Weights of a small model that answers yes/no questions on an image's attributes.
Data: trained on photos with spoken descriptions (Open Images, Localized Narratives), 203450 training examples, 3.8 epochs.
Rows from block 3 of the image encoder of a small model that answers yes/no questions on an image's attributes, named by matrix and row number. Rows with one number belong to one neuron. Each number is 128 + 32 x the weight over its row's rms, rounded and kept within 0 to 255. All counts start at 0. Numbers have three digits each.
After each neuron's rows are labels from the 100 images, of 14976, where the neuron reaches its highest value: "responds to" is what is common among them; "peak at" is the part of the image that holds the peak. Only what is clearly more common there than usual is listed. The data: photos with spoken descriptions (Open Images, Localized Narratives). In brackets: how many of the 100, against the usual share in percent.
# fc1: MLP up (encoder.blocks.3.mlp.fc1.weight, 512x128), inputs 0-127
# fc2: MLP down (encoder.blocks.3.mlp.fc2.weight, 128x512, transposed), outputs 0-127

fc1.83:112138124146187122109111119133126137101064171183112057148124071136089151107150070107070167143067115108151147077100141137130116146150143106074095174153145122159110150185117127164058190100127153112146091168166153126141127142185111171113131129145115075086109138126103097127125099066141176079112120119108169096125144058092087103103114137112114066149143190194091112116106104080145150111131
fc2.83:134106142169132166143150095143166093090174125092138138124097175155154103154130134146118180162145156157179103124130100093106129140102078214158111100105194143160147150108157099066073152139148095099141064159115121108089090128121113105128134207141124134050114145183061182147133169146156116110194130126165153174141119097175104099156133103122114199160125111143172192103132123138151086118107
responds to: text has "trees" (78 vs 27.8); text has "sky" (55 vs 24.8); text has "grass" (32 vs 10.2); text has "plants" (27 vs 9.8)
peak at: top right (41 vs 14.1)

fc1.300:127093102186126115101112059141174134066107099105145134143077121091120185182120117139170169107131123118121103069141076132138123120086209098128144159122156154183144121170103107140090080090135089084179119091114140140194079143138111136119133114178125158109109142169153177105160159142113120124095200176126093119161111136147133111146151102165129104166035162144173142114123138137172162179076
fc2.300:092171092123111146187094140164157158119142115222117130161085092080081191140141107114112155098102105115167088181143104106152117078176106117097124134135148148132222154113144147106121123137119099113125156136147181168197151144145089121100097164126100168160151122130157140041113180098171126156084138091109178145091132111109110174199098144140059153111096142111161128134131161156118087120123
responds to: text has "grass" (32 vs 10.2); text has "plants" (27 vs 9.8)
peak at: bottom left (35 vs 14.1)

fc1.274:085129112176096112097114135175111119116101059117148082145128125191141141125110140153151092124058131123121173129069089157046133089185161187138118155087129117124174161124172181120153134144156059087158171115139146108121153084166090085109102103154108119164094116119138141086143178094149154113093149143125112138191043140110130128132085114115120176136176176163138149124132079197098112120156
fc2.274:097172150088157147123130122159136133112110146103102166133127107181135099084111109081102090149122157156118181089126124126152113100133206122168185166160160097095135104109110181152108098118198153134175125092139185055082162152132135151082171082159149087183121158116164143138112127084145140110091159189091060096124147130135114112122090176170139168103148157142171112134037115084131123086148
responds to: text has "grass" (29 vs 10.2)
peak at: bottom right (46 vs 14.1)

fc1.233:120083161122179138108138099133141065102184214162136106133081151133078159110170170072034147172147185123095091114104203201119169102094127145105122105124130122133121167145137173163125132145122180126142181132170144149129106119116115083111104078134133108120177110129100133152063135176162107093110185138120124137126162067164118098128139139107108118152141114159135076171121079106147166088112
fc2.233:105114156146117113166179129149138110141108130117112057086082039135144137154112122142133162058077168150120130125096104141169129131168129067122109129134085150132106120114094136124139156136110115077095135087136175026076132117055151133106124182133069137151128072142110158135146071079123133099147234139108153111111143150129144161166141149169151113118145147085129139119138163203123125178152
responds to: text has "grass" (26 vs 10.2)
peak at: top right (33 vs 14.1)

fc1.207:095092164155058140114151115133076163098164115147101132136109121140180155140112055136149086134101104109104077117117108101077141087117107153126087152121097117178149107157123103124219131150169133140172124074102129124179115083098096129107113209140119129108050178166116101157162170108157143150120105128122130121123107050124074142117115092111173188170148053159111125129115144108138064088117
fc2.207:167126136117132139165112131160112158186099156148125149068122116134166139105113126114142121156064135085139135120081137107111108104057159083149186062118061142122113072127092171133153096124124153106135060035096125127102169122171152113138149145105097099156091141121092136095100134113107101172083124172154079145187105112113081064074106093160154128105140081112127107105114151192060163125099
responds to: text has "trees" (63 vs 27.8); text has "grass" (33 vs 10.2)
peak at: bottom right (39 vs 14.1)

fc1.57:174138127109186171111181129119046086110118139139118199118135177140142166179117136160143154159116197121112098138099083139111115127110126138127146057121137099154169134161077118191117139131152141120095065059073091165172116115110145121122149129146102153161115168062103204151206101132150194117156150143128104088123098158161121138124121112086143090147191139141114151080134137103152123089102
fc2.57:146157071077129140159148095088176158147095156179092150147118119153122168119070154140136085099106132126171129134115121091186091114080118132170129150151114152114186187057109097132115114146143131143140139122110128112109092126118126147115178094123121187112111173078143061168119075161146104102106089128140099152102166146177112095115135157123109142164220219083135110137116175114066177094166
responds to: text has "grass" (38 vs 10.2)
peak at: bottom left (35 vs 14.1)

fc1.260:106139165152076190131099123169167187090099147125116107121119145075085070097107113112115127139151109121096136098109142112150088144132188136132125149100113083109115134139149138112154116054036112134159111150112181148113159135157072081117115124149117119109161079162149201114093112137132105116128157068126149130121132133063072185106138053179070110180137165138089154074151092149111102127072
fc2.260:136131168142077121113081119007110156104106117093173117156060094092135106130117097154154111061111130118062057144134092051088102143132103117168208132130142148128136127127097121089096179091132161150096143137120160139168095067157116124088159084142134106137124117129140117108123110118102170086088138165073108131129164140105106152131067161154126186103134160178142165124139098108097123168154
responds to: text has "wearing" (31 vs 12.1)
peak at: bottom right (41 vs 14.1)

fc1.106:140130154111150092120132139173129120144106139138156139182183116071138091129090157175143111110094139046147138109104054143098218062107126096090094113073136096152153158138135094112081118150063119121192177085150121112174130095065145144132116127120148144174156088104100089091108161155167157126123114130110158163125136091038113155130161141137109080093097120130135086140117152123083195147120
fc2.106:127135111154119138064165116091165183124130119154067097102118132164112135171140187167123201136131100149128145135129174112145130143109121102094121061145091148155149105121140144122109175167114131131202151115142108136117085122053078169148106125115090164206160209159091131169112053125180142167129156113120183118072096121100168073140154127111113096110139124176143131133062108122127155091084
responds to: text has "table" (30 vs 12.9)
peak at: bottom right (32 vs 14.1)

fc1.351:072065151157169180085076149133081108110101085126151128177088099143173110195134113157168130109121101139184150159146116142157099106101171073160147073087121073092147173115147104187112123141141159110076122099119117128157098163116143097100073159130117112088112102158119168156127077168105171100145132172081139126124117175090090088142155094146136142185105093123127203112156152167155077153108
fc2.351:111115162140148152166135135123114133148146125214123148083123046150141173159127186163102154116084107144128184139133144144172120110136099114122126152138188141156171125144172179168142145104151138120102166192189113138178137102174145140171126136130132079174121170117068207141162160135142145141150096114115123183125170238087144126137099094071139151081135164099131146136110126168106095106165
responds to: text has "grass" (30 vs 10.2); text has "plants" (25 vs 9.8)
peak at: bottom right (42 vs 14.1); bottom centre (25 vs 9.4)

fc1.184:154120128045118078128167141083141154152134071127117121155092131095145142132158138126168162123130187073126085093071146096051154111128127075108067016123160134111136113149103148132128109144163081075121130108101120128109115133156119140108167084093100114116161207112157111095149161149131108105110084089092087152093099108177115149135153121088092167103119140154101132113073157078118095094183
fc2.184:104134144160136115131094115104168168130138109100165171168104101121196131099078158158141063151059107127101077134155071126105123140063160149153154134127110163108156086090042110123131115069123113118091128160089086130182118130156134164119150116098122127120096165105124167200101120131147119121155117175110122083158136206149133092178097108121165143098124149177123193062134112065160088166137
responds to: text has "two" (27 vs 11.1); text has "grass" (26 vs 10.2)
peak at: bottom left (35 vs 14.1)

fc1.25:148159144164060163100147118177129133106141140127046125120160166112140091109156113202140139147163108118125129169123080131144135084146095102096129143143074134154094131127138081135084138101144100129113100136130143047126111109128091153139059153107105139151090152081084135161118062187127043135105126124143155130117171167211195128111158079114088128109090099140091141119116189199103124139099
fc2.25:146171138106146120114143201100156155200119146131083155128075137143068161099103129076151079057066091131106138092192099149124081131127118102156108122135142128181157161157105103151070113119126140140131111110097106118122097181148070169115082106145102120125202122059150177129155188168105171176113120155075109101137122114158131151093090118192100157122134087113176139152178140086129136126128
responds to: text has "trees" (59 vs 27.8); text has "sky" (51 vs 24.8); text has "grass" (38 vs 10.2)
peak at: bottom right (40 vs 14.1)

fc1.20:097099142216150109168155124144129065101150138152120132080087111143205130119086180164116106136123090193167149103146126162112125120105099167141136135152111111111123116181176133144109179188131134187178136090167124123124144052141137112169178142154111172125138117123118160180121066111041101094092070158106135153147180123133108125120104139100108088104128122125077129157197146154153140071134
fc2.20:154121129137163115090039202169139139160085117131096075044088132123129088136137132150156116100108161107143122144071082131131135084131085123158128076126146107153122124114122176107160116079107096145132112132101112135140159197115116165138099062102117146155126154129136147178146070152136186097099080111131126156087174132155164127154160202099119187163156145114134180090174110146160156094200
responds to: text has "sky" (52 vs 24.8)
peak at: top right (33 vs 14.1)

fc1.13:141110085118116114131141204122069149141156123153135150192067147097140141138145095150152129125087137133130177124082101147143087086119059160156121173129102163112085165069126118132174109125101106092098122090091115148147136097120157114151161141129149127061199155122146109080161121162120134169114094129110168181106079079105116123116171147078136141196143110162184110163134096185166095217094
fc2.13:141117108165163136138153074111157126155122114088126055158122172140125139119184149167106165119113118163153186103143151164114051101100193100165199120092136154148131150079146119161115146119127117116134107109171093099111106112088142183138185175176119176192126144127085072090129083153120202133150106154132088094143136139123129172124089131138114136087137129163181149129182159190118132112045
responds to: text has "sky" (63 vs 24.8); text has "clouds" (29 vs 4.3); text has "water" (26 vs 7.8)
peak at: top left (43 vs 14.1); top right (37 vs 14.1)

fc1.449:179127108134077131078066090184214136112126120154108103129189116173121112126141178077142132110085106112132189106105164160098102149138132083161145100097141108143119134109121134110171106100052108113064133133091064107141096082147071132157131080070136121148121198097123137153155156113164163122206142122163145157089103077146138130137142146057112134123118134099141126157132073136175118119180
fc2.449:135168170124190099123105133177161136083098172139121097115123118099125191103095129138155166114061082059150115096142105150116131098110079131120132135097087163066133170086156071132194165124118092130118150172130113142168139088134177071080078141122100130059084107088119177133140143100096134138092134124174155135134064131168113073101118141141154156125188095071120147151123114144148053105110
responds to: text has "wall" (43 vs 19.8)
peak at: top right (49 vs 14.1)

fc1.59:140137143227117135063147190143122157114115109129118150136120143134155136166126131167145164085125153154182135208109063096186133116115111176141130157136159160149150151167145083209135172097137087129177139128111128097176157160131149176101124162131156118126116122134167144175195130138144173165159126183129117175139089167126106099138155061105088125173126082136070126131148137154180067152113
fc2.59:115048114104154136170150175134091072144114070108123129133090107122157128136130146180135090148087059064102114121092049136161101066124120097089190158092061095124157108099104190118121115131151106157147085118158124137140112111116102116199138149129133109159158143154090099059178128126155132139086118177076135157159079144124116087128076145091146125136079148136180149150162084150163130117157
responds to: text has "trees" (56 vs 27.8); text has "grass" (45 vs 10.2); text has "plants" (31 vs 9.8)
peak at: bottom right (46 vs 14.1)

fc1.24:088090139147079137133086072084164142137103101096184096116114123149139101112067069122125121147132126140128144090127139116127127123137126144103141083106119168151079154116104130082114148170117033099182056156127120069148143085133119138113121169120121147083084130114100117109143116144163038153124077064086132086151166150121139089177130079119145182101124111109197219113091107127123089130108
fc2.24:105131130139151087128122176150125103126120106105158087075130123130164118174104143098072098168088103193105138188104083098110142077156114133143080134110141119109098107129115113132132166091149112087111092120097145093127132152117177114181123072107175142120167073148091132170188163140084101095144207194119105122113088111116148073092133072129117116188085129091174114091065150130121221134140
responds to: text has "trees" (61 vs 27.8); text has "grass" (41 vs 10.2); text has "plants" (30 vs 9.8)
peak at: bottom right (33 vs 14.1)

fc1.153:120099159096162154128131139119081113117168110148105105096067146080173145089149138148104165158142093116120115125115168127164122085119170153175147140120169104152112160127125100110126140033118112123128124080169124141210125119076128100164122072143125109109175092117061165096134116092194161153160132129135134170153117133082197174076145146144134110113117135190140140152151092207062173067121
fc2.153:164181163153209108128157109090123064112142160112105106144070123156102174109112093096101149154129180119108129134073195065169114128137136197090103142145123152127142166107123093110134133119128154143116149129147108105098105073101130143132145132151133176095124090150150146067051090109119167110142206177152119140122173095136125143065149137110153148182126124134144091107135131128101106151247
responds to: text has "trees" (74 vs 27.8); text has "sky" (52 vs 24.8); text has "grass" (27 vs 10.2); text has "building" (25 vs 8.6)
peak at: top left (57 vs 14.1)

fc1.126:109141150078139170093122150117094097120084140135178125109138202117070129140084103204135140142150148091175170195108103094094113087106145129148113141129109109057133130098153090140130149156171134069083068146140126115121090078108165161098042092145129121086191091136120111101107114119152118155142118157125174123136132143142132122182105133085041114151096072111126166119117181108083103178105
fc2.126:143115154109119071125152099166105142160121108088107141095173145127080164141087112136162132154110121128168123131135179179182142109178180130067149141132124129181178117205206133105142157112075112116162181120087134079170166104157088133133057100116115161077132054127122128124097097151093155148105141195106150102157140116149179160136075137166098138149161114160125191104170115103136158093091
responds to: text has "trees" (64 vs 27.8); text has "sky" (54 vs 24.8); text has "grass" (29 vs 10.2)
peak at: bottom left (45 vs 14.1)

fc1.185:101109147128099087078098129119074055095106139109138128098082153068065104158201142073121062154111166100081130087133134150106093133132121108108102111151175110206102145108146119141129175072126123091165165186172102134133111130128184138103073138129154070166146156162076113129132094160085119138110093178096139127147124138167119058117130098126053122146123174081113138126104159133146107135160
fc2.185:156141068081130121155152049136164143090138132103150117108157129161079058180086193138171107099155084102127100095145164066079141134155181153121113140170128127108113121105118100080072067101129136095171121099145122113161161132157158184144078134172138063143090132173121125139145145189183131081133184115172109119084121100109144122106180162089107119130129140142122168087111095122073132093151
responds to: text has "trees" (56 vs 27.8)
peak at: bottom right (33 vs 14.1)

fc1.283:138099113135093156097119147145084166112111146078139098136011165145144090143166159185136108156113110117154042178086086108130106154113126123123130178086128148097165096141114116083148116127140166090145146167079065180129120133133140123072153161164096125131053138053083127133112096172136111128162109153128115137123061159143097111198123101113138102082130130145183125141137141167122087086098
fc2.283:131186173140167105099061131129154150084131064137209138166116104138141078102089106161160115156152142097157157116148165116102133165150129168163190160129163106144154130127181122154122135113190115181075174183102153099122135158143172118103163176140142146098076129095114151164077165139149146109094162136109075153110115131104153147163103188038099146079071167111128107126168097132130124105115
responds to: text has "grass" (29 vs 10.2)
peak at: bottom right (55 vs 14.1)

fc1.107:098085144123163071176162156126108143125132132107119104108147073100084130097132150151102089106113189089184162107121121129115133125119090067167120168121146142130129125163146190135153157180108164183159128113139199101143119122183115148116109112158146108124143154057177213160156108104152117127100114114167101186108097152127087152211089093140155145025102146109185114093137124115100123107141
fc2.107:097122116075134180149151133174086139104241126085141123141092135152105126074135104150131124087121164100129171127135159145112140108104098152122157167107110182133119114191137180131116171159188107154111107127138105123135138094093155116134079091150107141089176150116098112117089127164196119156205106109148147090143084086113092107166080115149160131095058066149148150101140092176162174183101
responds to: text has "sky" (70 vs 24.8)
peak at: top centre (27 vs 9.4)

fc1.167:084141132089120096133120113097119163113203066166108153178164140141166141173071137144152142068086115176071104113139178141119139154167097078169101130158124138077138109142088139136114133113132149150113149166142170033135160207070067157116119100092112120095169175107123107140115085168112152109111130119130187130130149146055126141110085077180092106086131152158120091120118129163118136164114
fc2.167:125151141151170141153083182075127142124153116141136152139150062126170152109051129135168145149168126085109164146108128050125128094108110098136069135112167158138101068153129137088141086100095155146099107167151170147123097168156168121117140080134159116176194073173085053142092138152148086104123134113114127151127121086133129131050144109170172116102051112131129082167156142118101132178179
responds to: text has "wearing" (41 vs 12.1); text has "man" (29 vs 11.9); text has "woman" (28 vs 9.3)
peak at: top centre (38 vs 9.4)

fc1.477:166069132116157132120088207083086160099125115116128109143099140097141162159114111202115077110143104085088094082151152108155152074153056155163175153134072179114162144107105119117137125138124162111136042094108184125160169132131146098211100143058131069123155123137107110122125114157082138121157173071087146120170122173127120151065160086111154130130110140105175125162148120132129142109150
fc2.477:163152161086116163158069070102143023090090152124108162142092149125099129170101156131116159137160132110130153136106111141105082187117137164144116091100129066151178132120169079120084119100158128073124115114118129100079080129117116101114057140112152104177140093096046140094070125124132122124117087129130147141119088142054199111109065106139164142142099124153151144129123168072147089165122
responds to: text has "grass" (35 vs 10.2)
peak at: top right (41 vs 14.1)

fc1.465:130185130121081139101122113109108174135164132187081159118120134098115141083169055083151149086127126162099146160129174137141109129102138085149098097164181169132179208138140155101131164137145141126086149116158122184136056115153151075155113124190199124133162125167063122057126155108174174134125130148111075160157107149164097149071073133124162076117117153125118162124174130140154137088118
fc2.465:089129147121189191163149090088149152127118115116155152119152131113125174065081114098119154176129164199136161091118153119126144097129185129060119144144139153123189105127144119188100178115112136140077091146119153118138128072100119124105136172152100132111107158111150097137180159137143143151197133181103151169190127134118128202150074132060148174211169139113118127062141128182132117138137
responds to: text has "trees" (62 vs 27.8); text has "sky" (58 vs 24.8)
peak at: top left (39 vs 14.1)

fc1.242:137119104113095099130137076173132131122178167174118045192155120110108106080105066114132137118111158125125118136157148136113084131091129115112130162168180142099148139101150182098132169116061109149151111135156105101139090112135095139109137147079138085096195131149049140144099141172140139064061119098145105128139091092132091174143101128191103118079140105128075138121217148147164179183120
fc2.242:086140140196107076128141124123126103160150059109174199147098147166091189162163079168075112087113156141137119106129147085055121103185109112148076126094152151088119179151091124199146150185124099136154111102149173126129155130063122135125156130165135105136092152110164176093117120127149157056119090141124118118161126125114172152178168132148121157081167114152137078078080103129145091150119
responds to: text has "sky" (76 vs 24.8); text has "clouds" (34 vs 4.3); text has "water" (30 vs 7.8); text has "grass" (26 vs 10.2)
peak at: top left (47 vs 14.1)

fc1.114:144167112179085111198125145130113120145140115043109094141116135123147185149154123105141113171183153080099085122110075099167181151134092117156144084144107121087104079129107121151085155108164086139105101101077096111106135125150106103147063150090116122120143113155064115109158088052193137072155131137145139152143145192102096067105183153107142144117113125145173155137206147077142132159144
fc2.114:127127057150128163121072054139178087169095090156159133138098109116111167126096133143098104158092107134136180102132137084184080085140155094091050162114147113145139173181116163119143111143125163112135106175105136109216149138076150121093084103113140095137192055084076150151152129119166100100117158138131154162121159123115104081172099066134121132095094165107111159151174143135138141088143
responds to: text has "trees" (63 vs 27.8); text has "plants" (30 vs 9.8); text has "grass" (26 vs 10.2)
peak at: top right (47 vs 14.1)

fc1.186:124094123169090140110111120036109154081118117113098116179099114128162134112138162169175110156139060154087104126152120137111125112137129127126121059124092171173031135062126106132099139121118115149176085136094104083137126136148134074168157159127100131154167140111090156113125166103109139113112110067115112078184089148138079032156164189122118154086160106113106180123120124158128084170098
fc2.186:077118090101179196128096120146099122147109117075116099123138174122124086117170136123088123109100168141092178168142039152135019108087120147143150150084098129076127163166141108165181146114151163119077117168104128125133152163115147105148143118154157143146157070208118135129125129062162077102091100129137123140152129116107156077136087101105150163100125178175176135132100108077120138077144
responds to: text has "grass" (36 vs 10.2); text has "plants" (26 vs 9.8)
peak at: bottom right (40 vs 14.1)