From a checkpoint of a small model that answers yes/no questions on an image's attributes.
Training: soap at rate 0.0021, 6100 steps.
Rows from block 5 of the image encoder of a small model that answers yes/no questions on an image's attributes, named by matrix and row number. Rows with one number belong to one neuron. Each number is 500 + 50 x the weight over its row's rms, rounded and kept within 0 to 999. All counts start at 0. Numbers have three digits each. After the name is the row's rms in percent of the matrix's.
Before each neuron's rows are labels from the 100 images, of 14976, where the neuron reaches its highest value: "strongest on" is what is common among them; "patch colour" is the nearest of a few named colours to the mean colour under the peak. Only what is clearly more common there than usual is listed. The data: photos with spoken descriptions (Open Images, Localized Narratives).
# fc1: MLP up (encoder.blocks.5.mlp.fc1.weight, 512x128), inputs 64-127
# fc2: MLP down (encoder.blocks.5.mlp.fc2.weight, 128x512, transposed), outputs 64-127

strongest on: text has "sky"; text has "trees"; text has "grass"
patch colour: white; cyan
fc1.226 110:522529519526406435421551551370461541559413518457533420462503492533551458466459477505476484497476499478417427462485513565514583533583450447506516561450547550538423542477537567489545429552565505
fc2.226 102:527585496405460421504459548464414464522444598447530495547412440559578510573413520502479525521568498482462539542424559462472472365591555466535621492494542555522523503538446512501518523513583440

strongest on: text has "wall"
patch colour: pink
fc1.322 098:536501440577509515518478545540497483492375499543524499485493513511484541450388499617507535463528428489501563487516524481553563568474552453518460498582460465500439568576504508451456487419556473
fc2.322 094:527535500521470546468506504558453559524550501488462502530560504532483443484509514481558473447537472481486587547539450522414495390457481515460492498418485458500553452398557489495501496556482548

strongest on: text has "sky"
patch colour: orange
fc1.503 099:497517432582521503487447521505472516444455530547417485569472618516416569539448477485521562487506573503535420542489504527442527423467592472549447522496546518458437531516517564426560605432473460
fc2.503 103:421481526434558499512530494497455532593508482590511543593555434487485428513531403517442450467525547448397592501542515393498482504563524478479459382539437419612511506461463479513511465458536532

strongest on: text has "black"
patch colour: black
fc1.76 097:487537501405555629615654567521502461553484474463480507431510489544473534461559470519572439532513506384483473582498531484512435497473456575472472532502522532458507524497515402454434526570577500
fc2.76 091:542473492606412603522494425540411560510549569520560459459587471428516446594529504530512539498553512469424573427467476495488537486595484492496582451441506583432445478468503519530437475442537537

strongest on: text has "man"
patch colour: pink
fc1.487 108:572452566578555457525520459484523446465531551504491434560464491535482513534513476482394463450465524549489529520539495522479381412551515553441472418450436439466531537489555506429484476460567461
fc2.487 127:602415463461439489517529530431539500479466507465506454453529537529526548583453527518502432537551558503522436528525439595463433520520505481520519484516539494510539504526451479509524522505427616

strongest on: text has "sky"
patch colour: cyan
fc1.245 095:515451481495592477498430590452564536431533559567474453417473464494471535519485441487450511404512505541475440580508520545508531474514413528485510461477515488421488438443554465524515513418574514
fc2.245 083:458547517533453478520456527503415546561523492437509555511535520496552415404450509421496532479489491403511498561456549475594490523502549508469475554477372504599530471492550472527571451456493477

strongest on: text has "wearing"; text has "sitting"
patch colour: grey
fc1.41 099:529456517456571534508540618478520518409570396528515487572469439446465482573444459523561462522541512494586563401440466542452447490514567454465556492458522560451603486627550453498443451467550468
fc2.41 096:465519474502510485494512467475474425449428620479448466446521446522492494542565429514491476520449516426542580471554393511563532538433560465593454459481476588482556519552510526579463530434452519

strongest on: text has "wall"; text has "table"
patch colour: brown
fc1.496 101:540482619549411419455534434556469420442400429534467561551447516549580489555566546487494528503460503444503527434577521508518429469449521537581546502542451472484496371455509412504401523488466499
fc2.496 084:436526460491560533469404482499535577390421481422490441553599529508480485483454549489444537544520486609442431542500407407484552472533612447496472454483543486538535479535548466509533491446455452

strongest on: text has "trees"; text has "sky"; text has "grass"
patch colour: black
fc1.408 099:418454445460601507475554481513461491497586454515511451421495555491462475451459382525542510479475483597445446420469486537467460466553468481413504593436468505504610478604473607438524544541515434
fc2.408 108:502435508507539531469478588546480547528390499394549551628495559445483523573509599581568507453508533532467539528500438418454471419508551422560516510466566527491488495532568553507481525527488467

strongest on: text has "wall"; text has "table"
patch colour: brown
fc1.2 094:502447546449526449520484564516542551521492529453534477498482444499541459430524517431540476491543454508488434525596556498481447524402421527481505580496533482567481417460417424523458439419472506
fc2.2 105:458540413543561515373469484466542429553454505538454477600543505531382467553565571450507474519494444551560522530492514345451526509462460460565478441548483466467586471490580483592476451507498436

strongest on: text has "trees"
patch colour: black
fc1.11 090:507529452590536474567532528544541318467412454491418430479513500479424454455460460499461483499396621528494459555510456501525443518461553477582541497454483441482557426415511511559456566450393570
fc2.11 087:445528494514442473382440489429491483470531568560534577526467541474473458489493526593525503492517482454388541538484508470479477558593528578475434568529446534507512538510508485403512458475516447

strongest on: text has "grass"
patch colour: grey
fc1.242 105:545495480549527486509495440496468513547521466554541481575548456475431529530460552455489610466463540533483415569562563519416524438575454478414401450519554550554526458529485491509432524547508495
fc2.242 099:453498530446523616434486452473612515524502526510474439526449464538577468440583484478548320513551509431510577504585459493517516398553526503521497544498500548477592542454485490485446509523504426

strongest on: text has "man"
patch colour: pink
fc1.15 094:523482533513544673470496487532509529481516513496523525477392530476557514537484435597490533455535508529563415553603507500534447484479505462565460530477559445510620428504463456512473467507557466
fc2.15 099:518530557491574404417579543504474542505519581546526451424475531536482458526495540465482496531549551367512469564546494451446396430573625473485570496462331500524503470605529465509489494490473521

strongest on: text has "water"
patch colour: cyan
fc1.122 110:479483474434537412518499473556557555541421446491390426506417461500412528424522527481432482375461454516474566453494533466491455491516420540440526497528521465488597582540464498458459571491493501
fc2.122 111:450547538534546462600427550497445525481592543545524509462480427521552539531499494447527515585429508495574435449568553391424499529413550395501485468472620523580376505463520501482463470485489498

strongest on: text has "sky"; text has "grass"; text has "clouds"; text has "water"
patch colour: white
fc1.481 109:547504550505573539434492521545508481490555492542518476456473585469504470515461507531566521478506493367465481558524500418445443491530536485456412473425585448419422469557471584533540475542559485
fc2.481 110:464580525553538472496382432500533507464457581518443456538534427550545527461438539434520450453499544470494492446386546487395460481533507496520487393416399495524443452571489509586412488492402439

strongest on: text has "people"
patch colour: black
fc1.240 100:486519545509434566444530444451467535538517494506504572375515586430435533499439498411513512441559443501470450529522569517459511520572457573483569480481503507552487503486581513431509573426553435
fc2.240 101:501440461554409479486543586476530498459455545515448463536536430536521548535492432500501410482467500501597465547632562544479453567459502466448472510576448531466549493499483414509504604467527530

strongest on: text has "wearing"; text has "man"
patch colour: pink
fc1.313 103:459432538467543531532531458504485444493491495468421489535514610503518498534474461485509482509521503472457498474525437481534458438509620485531471507506485560434506534526436555535569402558617432
fc2.313 104:465422493424570523511481467528398483581527572488585507493561467491526421558507389459559431487549522552535479529452459437490534574436505528434507422487568511493443479545547462518486438596431563

strongest on: text has "wall"
patch colour: pink
fc1.511 118:440524497462494474430472539540418456582440512423561528517522412403485502625518500501437493475559506455565534458528448447423563493406557527413461565589506507492516540546596490490560492479477504
fc2.511 106:545414554426543466454507545407543565510481499421477513521503464548473437503529445465540458477468491549503519531569540401466501457485430364542524441434513522541454466567452442547401510469537521

strongest on: text has "wall"; text has "woman"
patch colour: pink
fc1.500 110:655430567478473553504515570573557479444513495484518550502546510375473505426538499512399492609478373483466395492512503415370479523552504488504586506540534472521484472406527532521395530520554622
fc2.500 110:548506525469547469538440446433541601501416578407492553518506551625523433553478562483569524434626485540462454538548504497643497465445412474446446478418444471502500571502548470504452480531531472

strongest on: text has "wearing"; text has "smiling"
patch colour: pink
fc1.39 101:456442491405518508531488500489552517559396518493443481524548517435505457549475430490475472462548439492438421474542474513467357551585482478491480550559531438521570484498477499542502457605490385
fc2.39 099:518515575593548575562553581551476425515520515475542458474492524497535490492536472431521419466471492508408447493504519492575401495437517490557548533468603517547489413517493542388424451506503450

strongest on: text has "standing"
patch colour: black
fc1.473 105:477549543484424493547464471495572581560532536465476450523430556577550593550422570517514465431518490509554526477509529439546413529499404521458498524485580516389476582511418416553567519487496507
fc2.473 100:539526477524460596511483481484451465486439479497452560449523527539444544616433494511487489596537500591568540487507481588382486497535548509547447488515515509622609484451505441502427527497493575

strongest on: text has "black"; text has "white"
patch colour: black
fc1.36 105:422534498610470570548593484448505512523449510456528546459526501503559547510540555484585506550584531539502499464403446559544446488526442537426553463489496608534611453501492414567461465493558505
fc2.36 113:502459502465558492544541482557422461548498493610597533438491535554473605592513435501389488494477538424430526523466555527573508510463556556459575558457490478550566463372516545485455455456473447

strongest on: text has "trees"; text has "sky"
patch colour: pink
fc1.174 103:490487486562469461541494477456516492470524560511498539449512537537476467428443521584507535509494501493407612464500503564423483387571570500451391474389526510481560584608481543480523539373495524
fc2.174 109:507471438553477526370446481535478436463500497495491503503521563477619445537445496427520583418450429565519472538492552555454526485550437548467497564437519403493432467505544486544431406534424425

strongest on: text has "wearing"; text has "man"; text has "woman"
patch colour: pink
fc1.368 105:562423454417587552380592606544526473548517562533428485486524534430525542528530430384501480415545488573523438527583489488498485535625465529459560542502454464488436492420537485498488460604581543
fc2.368 089:546474526557466586569560455475580517472530543510563502476585564502556400521467459507565496459559479408463456512461459518536414520469564569597544532457428439535491466472578534515425474511467576

strongest on: text has "trees"; text has "grass"; text has "plants"
patch colour: brown
fc1.396 119:496517506394458483560604610473524429477479444498494535539519586526409500593472602534543585436465446417464496462501541474596495435524489502429439458575490476505558559607493557499461564445510564
fc2.396 106:484475422481481587414504471536484528410580517498479471582511554491417553541568431461483437513410501512536563458504500460441438507428531491503434563498528511563494458479515394597555500526473517

strongest on: text has "plants"; text has "grass"
patch colour: black
fc1.302 133:492483565551528533394485550637491528464503479435438441512458489567505466466542457448474476554470586578519650599582545550491499498502551509512555453519564497512458477516442514517533511518551510
fc2.302 139:478541480516435483425495392507497497388546526518549591435517533441451487552508552495482593497508485505578380502499543522548459468514455503481491463581482447480424470529484511507559524529449503

strongest on: text has "trees"
patch colour: black
fc1.334 090:579489461482500471627568542458439414545453523463451463507527534493594459442558494422501456466483562374448524502442482484656582528493457395532405538496601507558504498453467465437573491604526543
fc2.334 090:465450468537567486519451496560570617514534409489553488534511455467419509528440553406447543521465532491509495441491546485459523580529449404520538539444558532448498510459499496492436498435438532

strongest on: text has "grass"
patch colour: white
fc1.205 096:458478558465447444477587521496494518547449483437536467479512559466495454563413473476516466488531537483516399488600536436542495603534543469415537471486528483384534481525574415441571406488527576
fc2.205 099:519567414515424507448495552500442473463539492493538421446429477555433520402527506517543523475458549403570497552465465487448426477589370513541537535580510525531435565517444489534420574492449508

strongest on: text has "wearing"; text has "grass"
patch colour: grey
fc1.404 117:423507439456543450406365597473511546518500616458479526432573432511522458442458456542491432455574525502536487419425508533514558510451516535548558557461556421453573503488463418424527521469459458
fc2.404 116:518519538460512599564461485537538533489479595439470529501547393520379545552585560506438503530536481413496453480508525422556507419508536454497480454549512559456488578546528588578454487505535484

strongest on: text has "trees"; text has "sky"; text has "grass"
patch colour: brown
fc1.282 106:453540518634442472538639473443457446499485512573500550593518555436617482416480552603506464481535478487440479494507535481543475475436410485588438487460515485454428519538510486544564504464533545
fc2.282 095:475490436459519584494528509492450583465401541520475619382548531445432389447605515444516556461517486500469496500557502515459545458473507468553452503534575525446519430490568589514485551457514515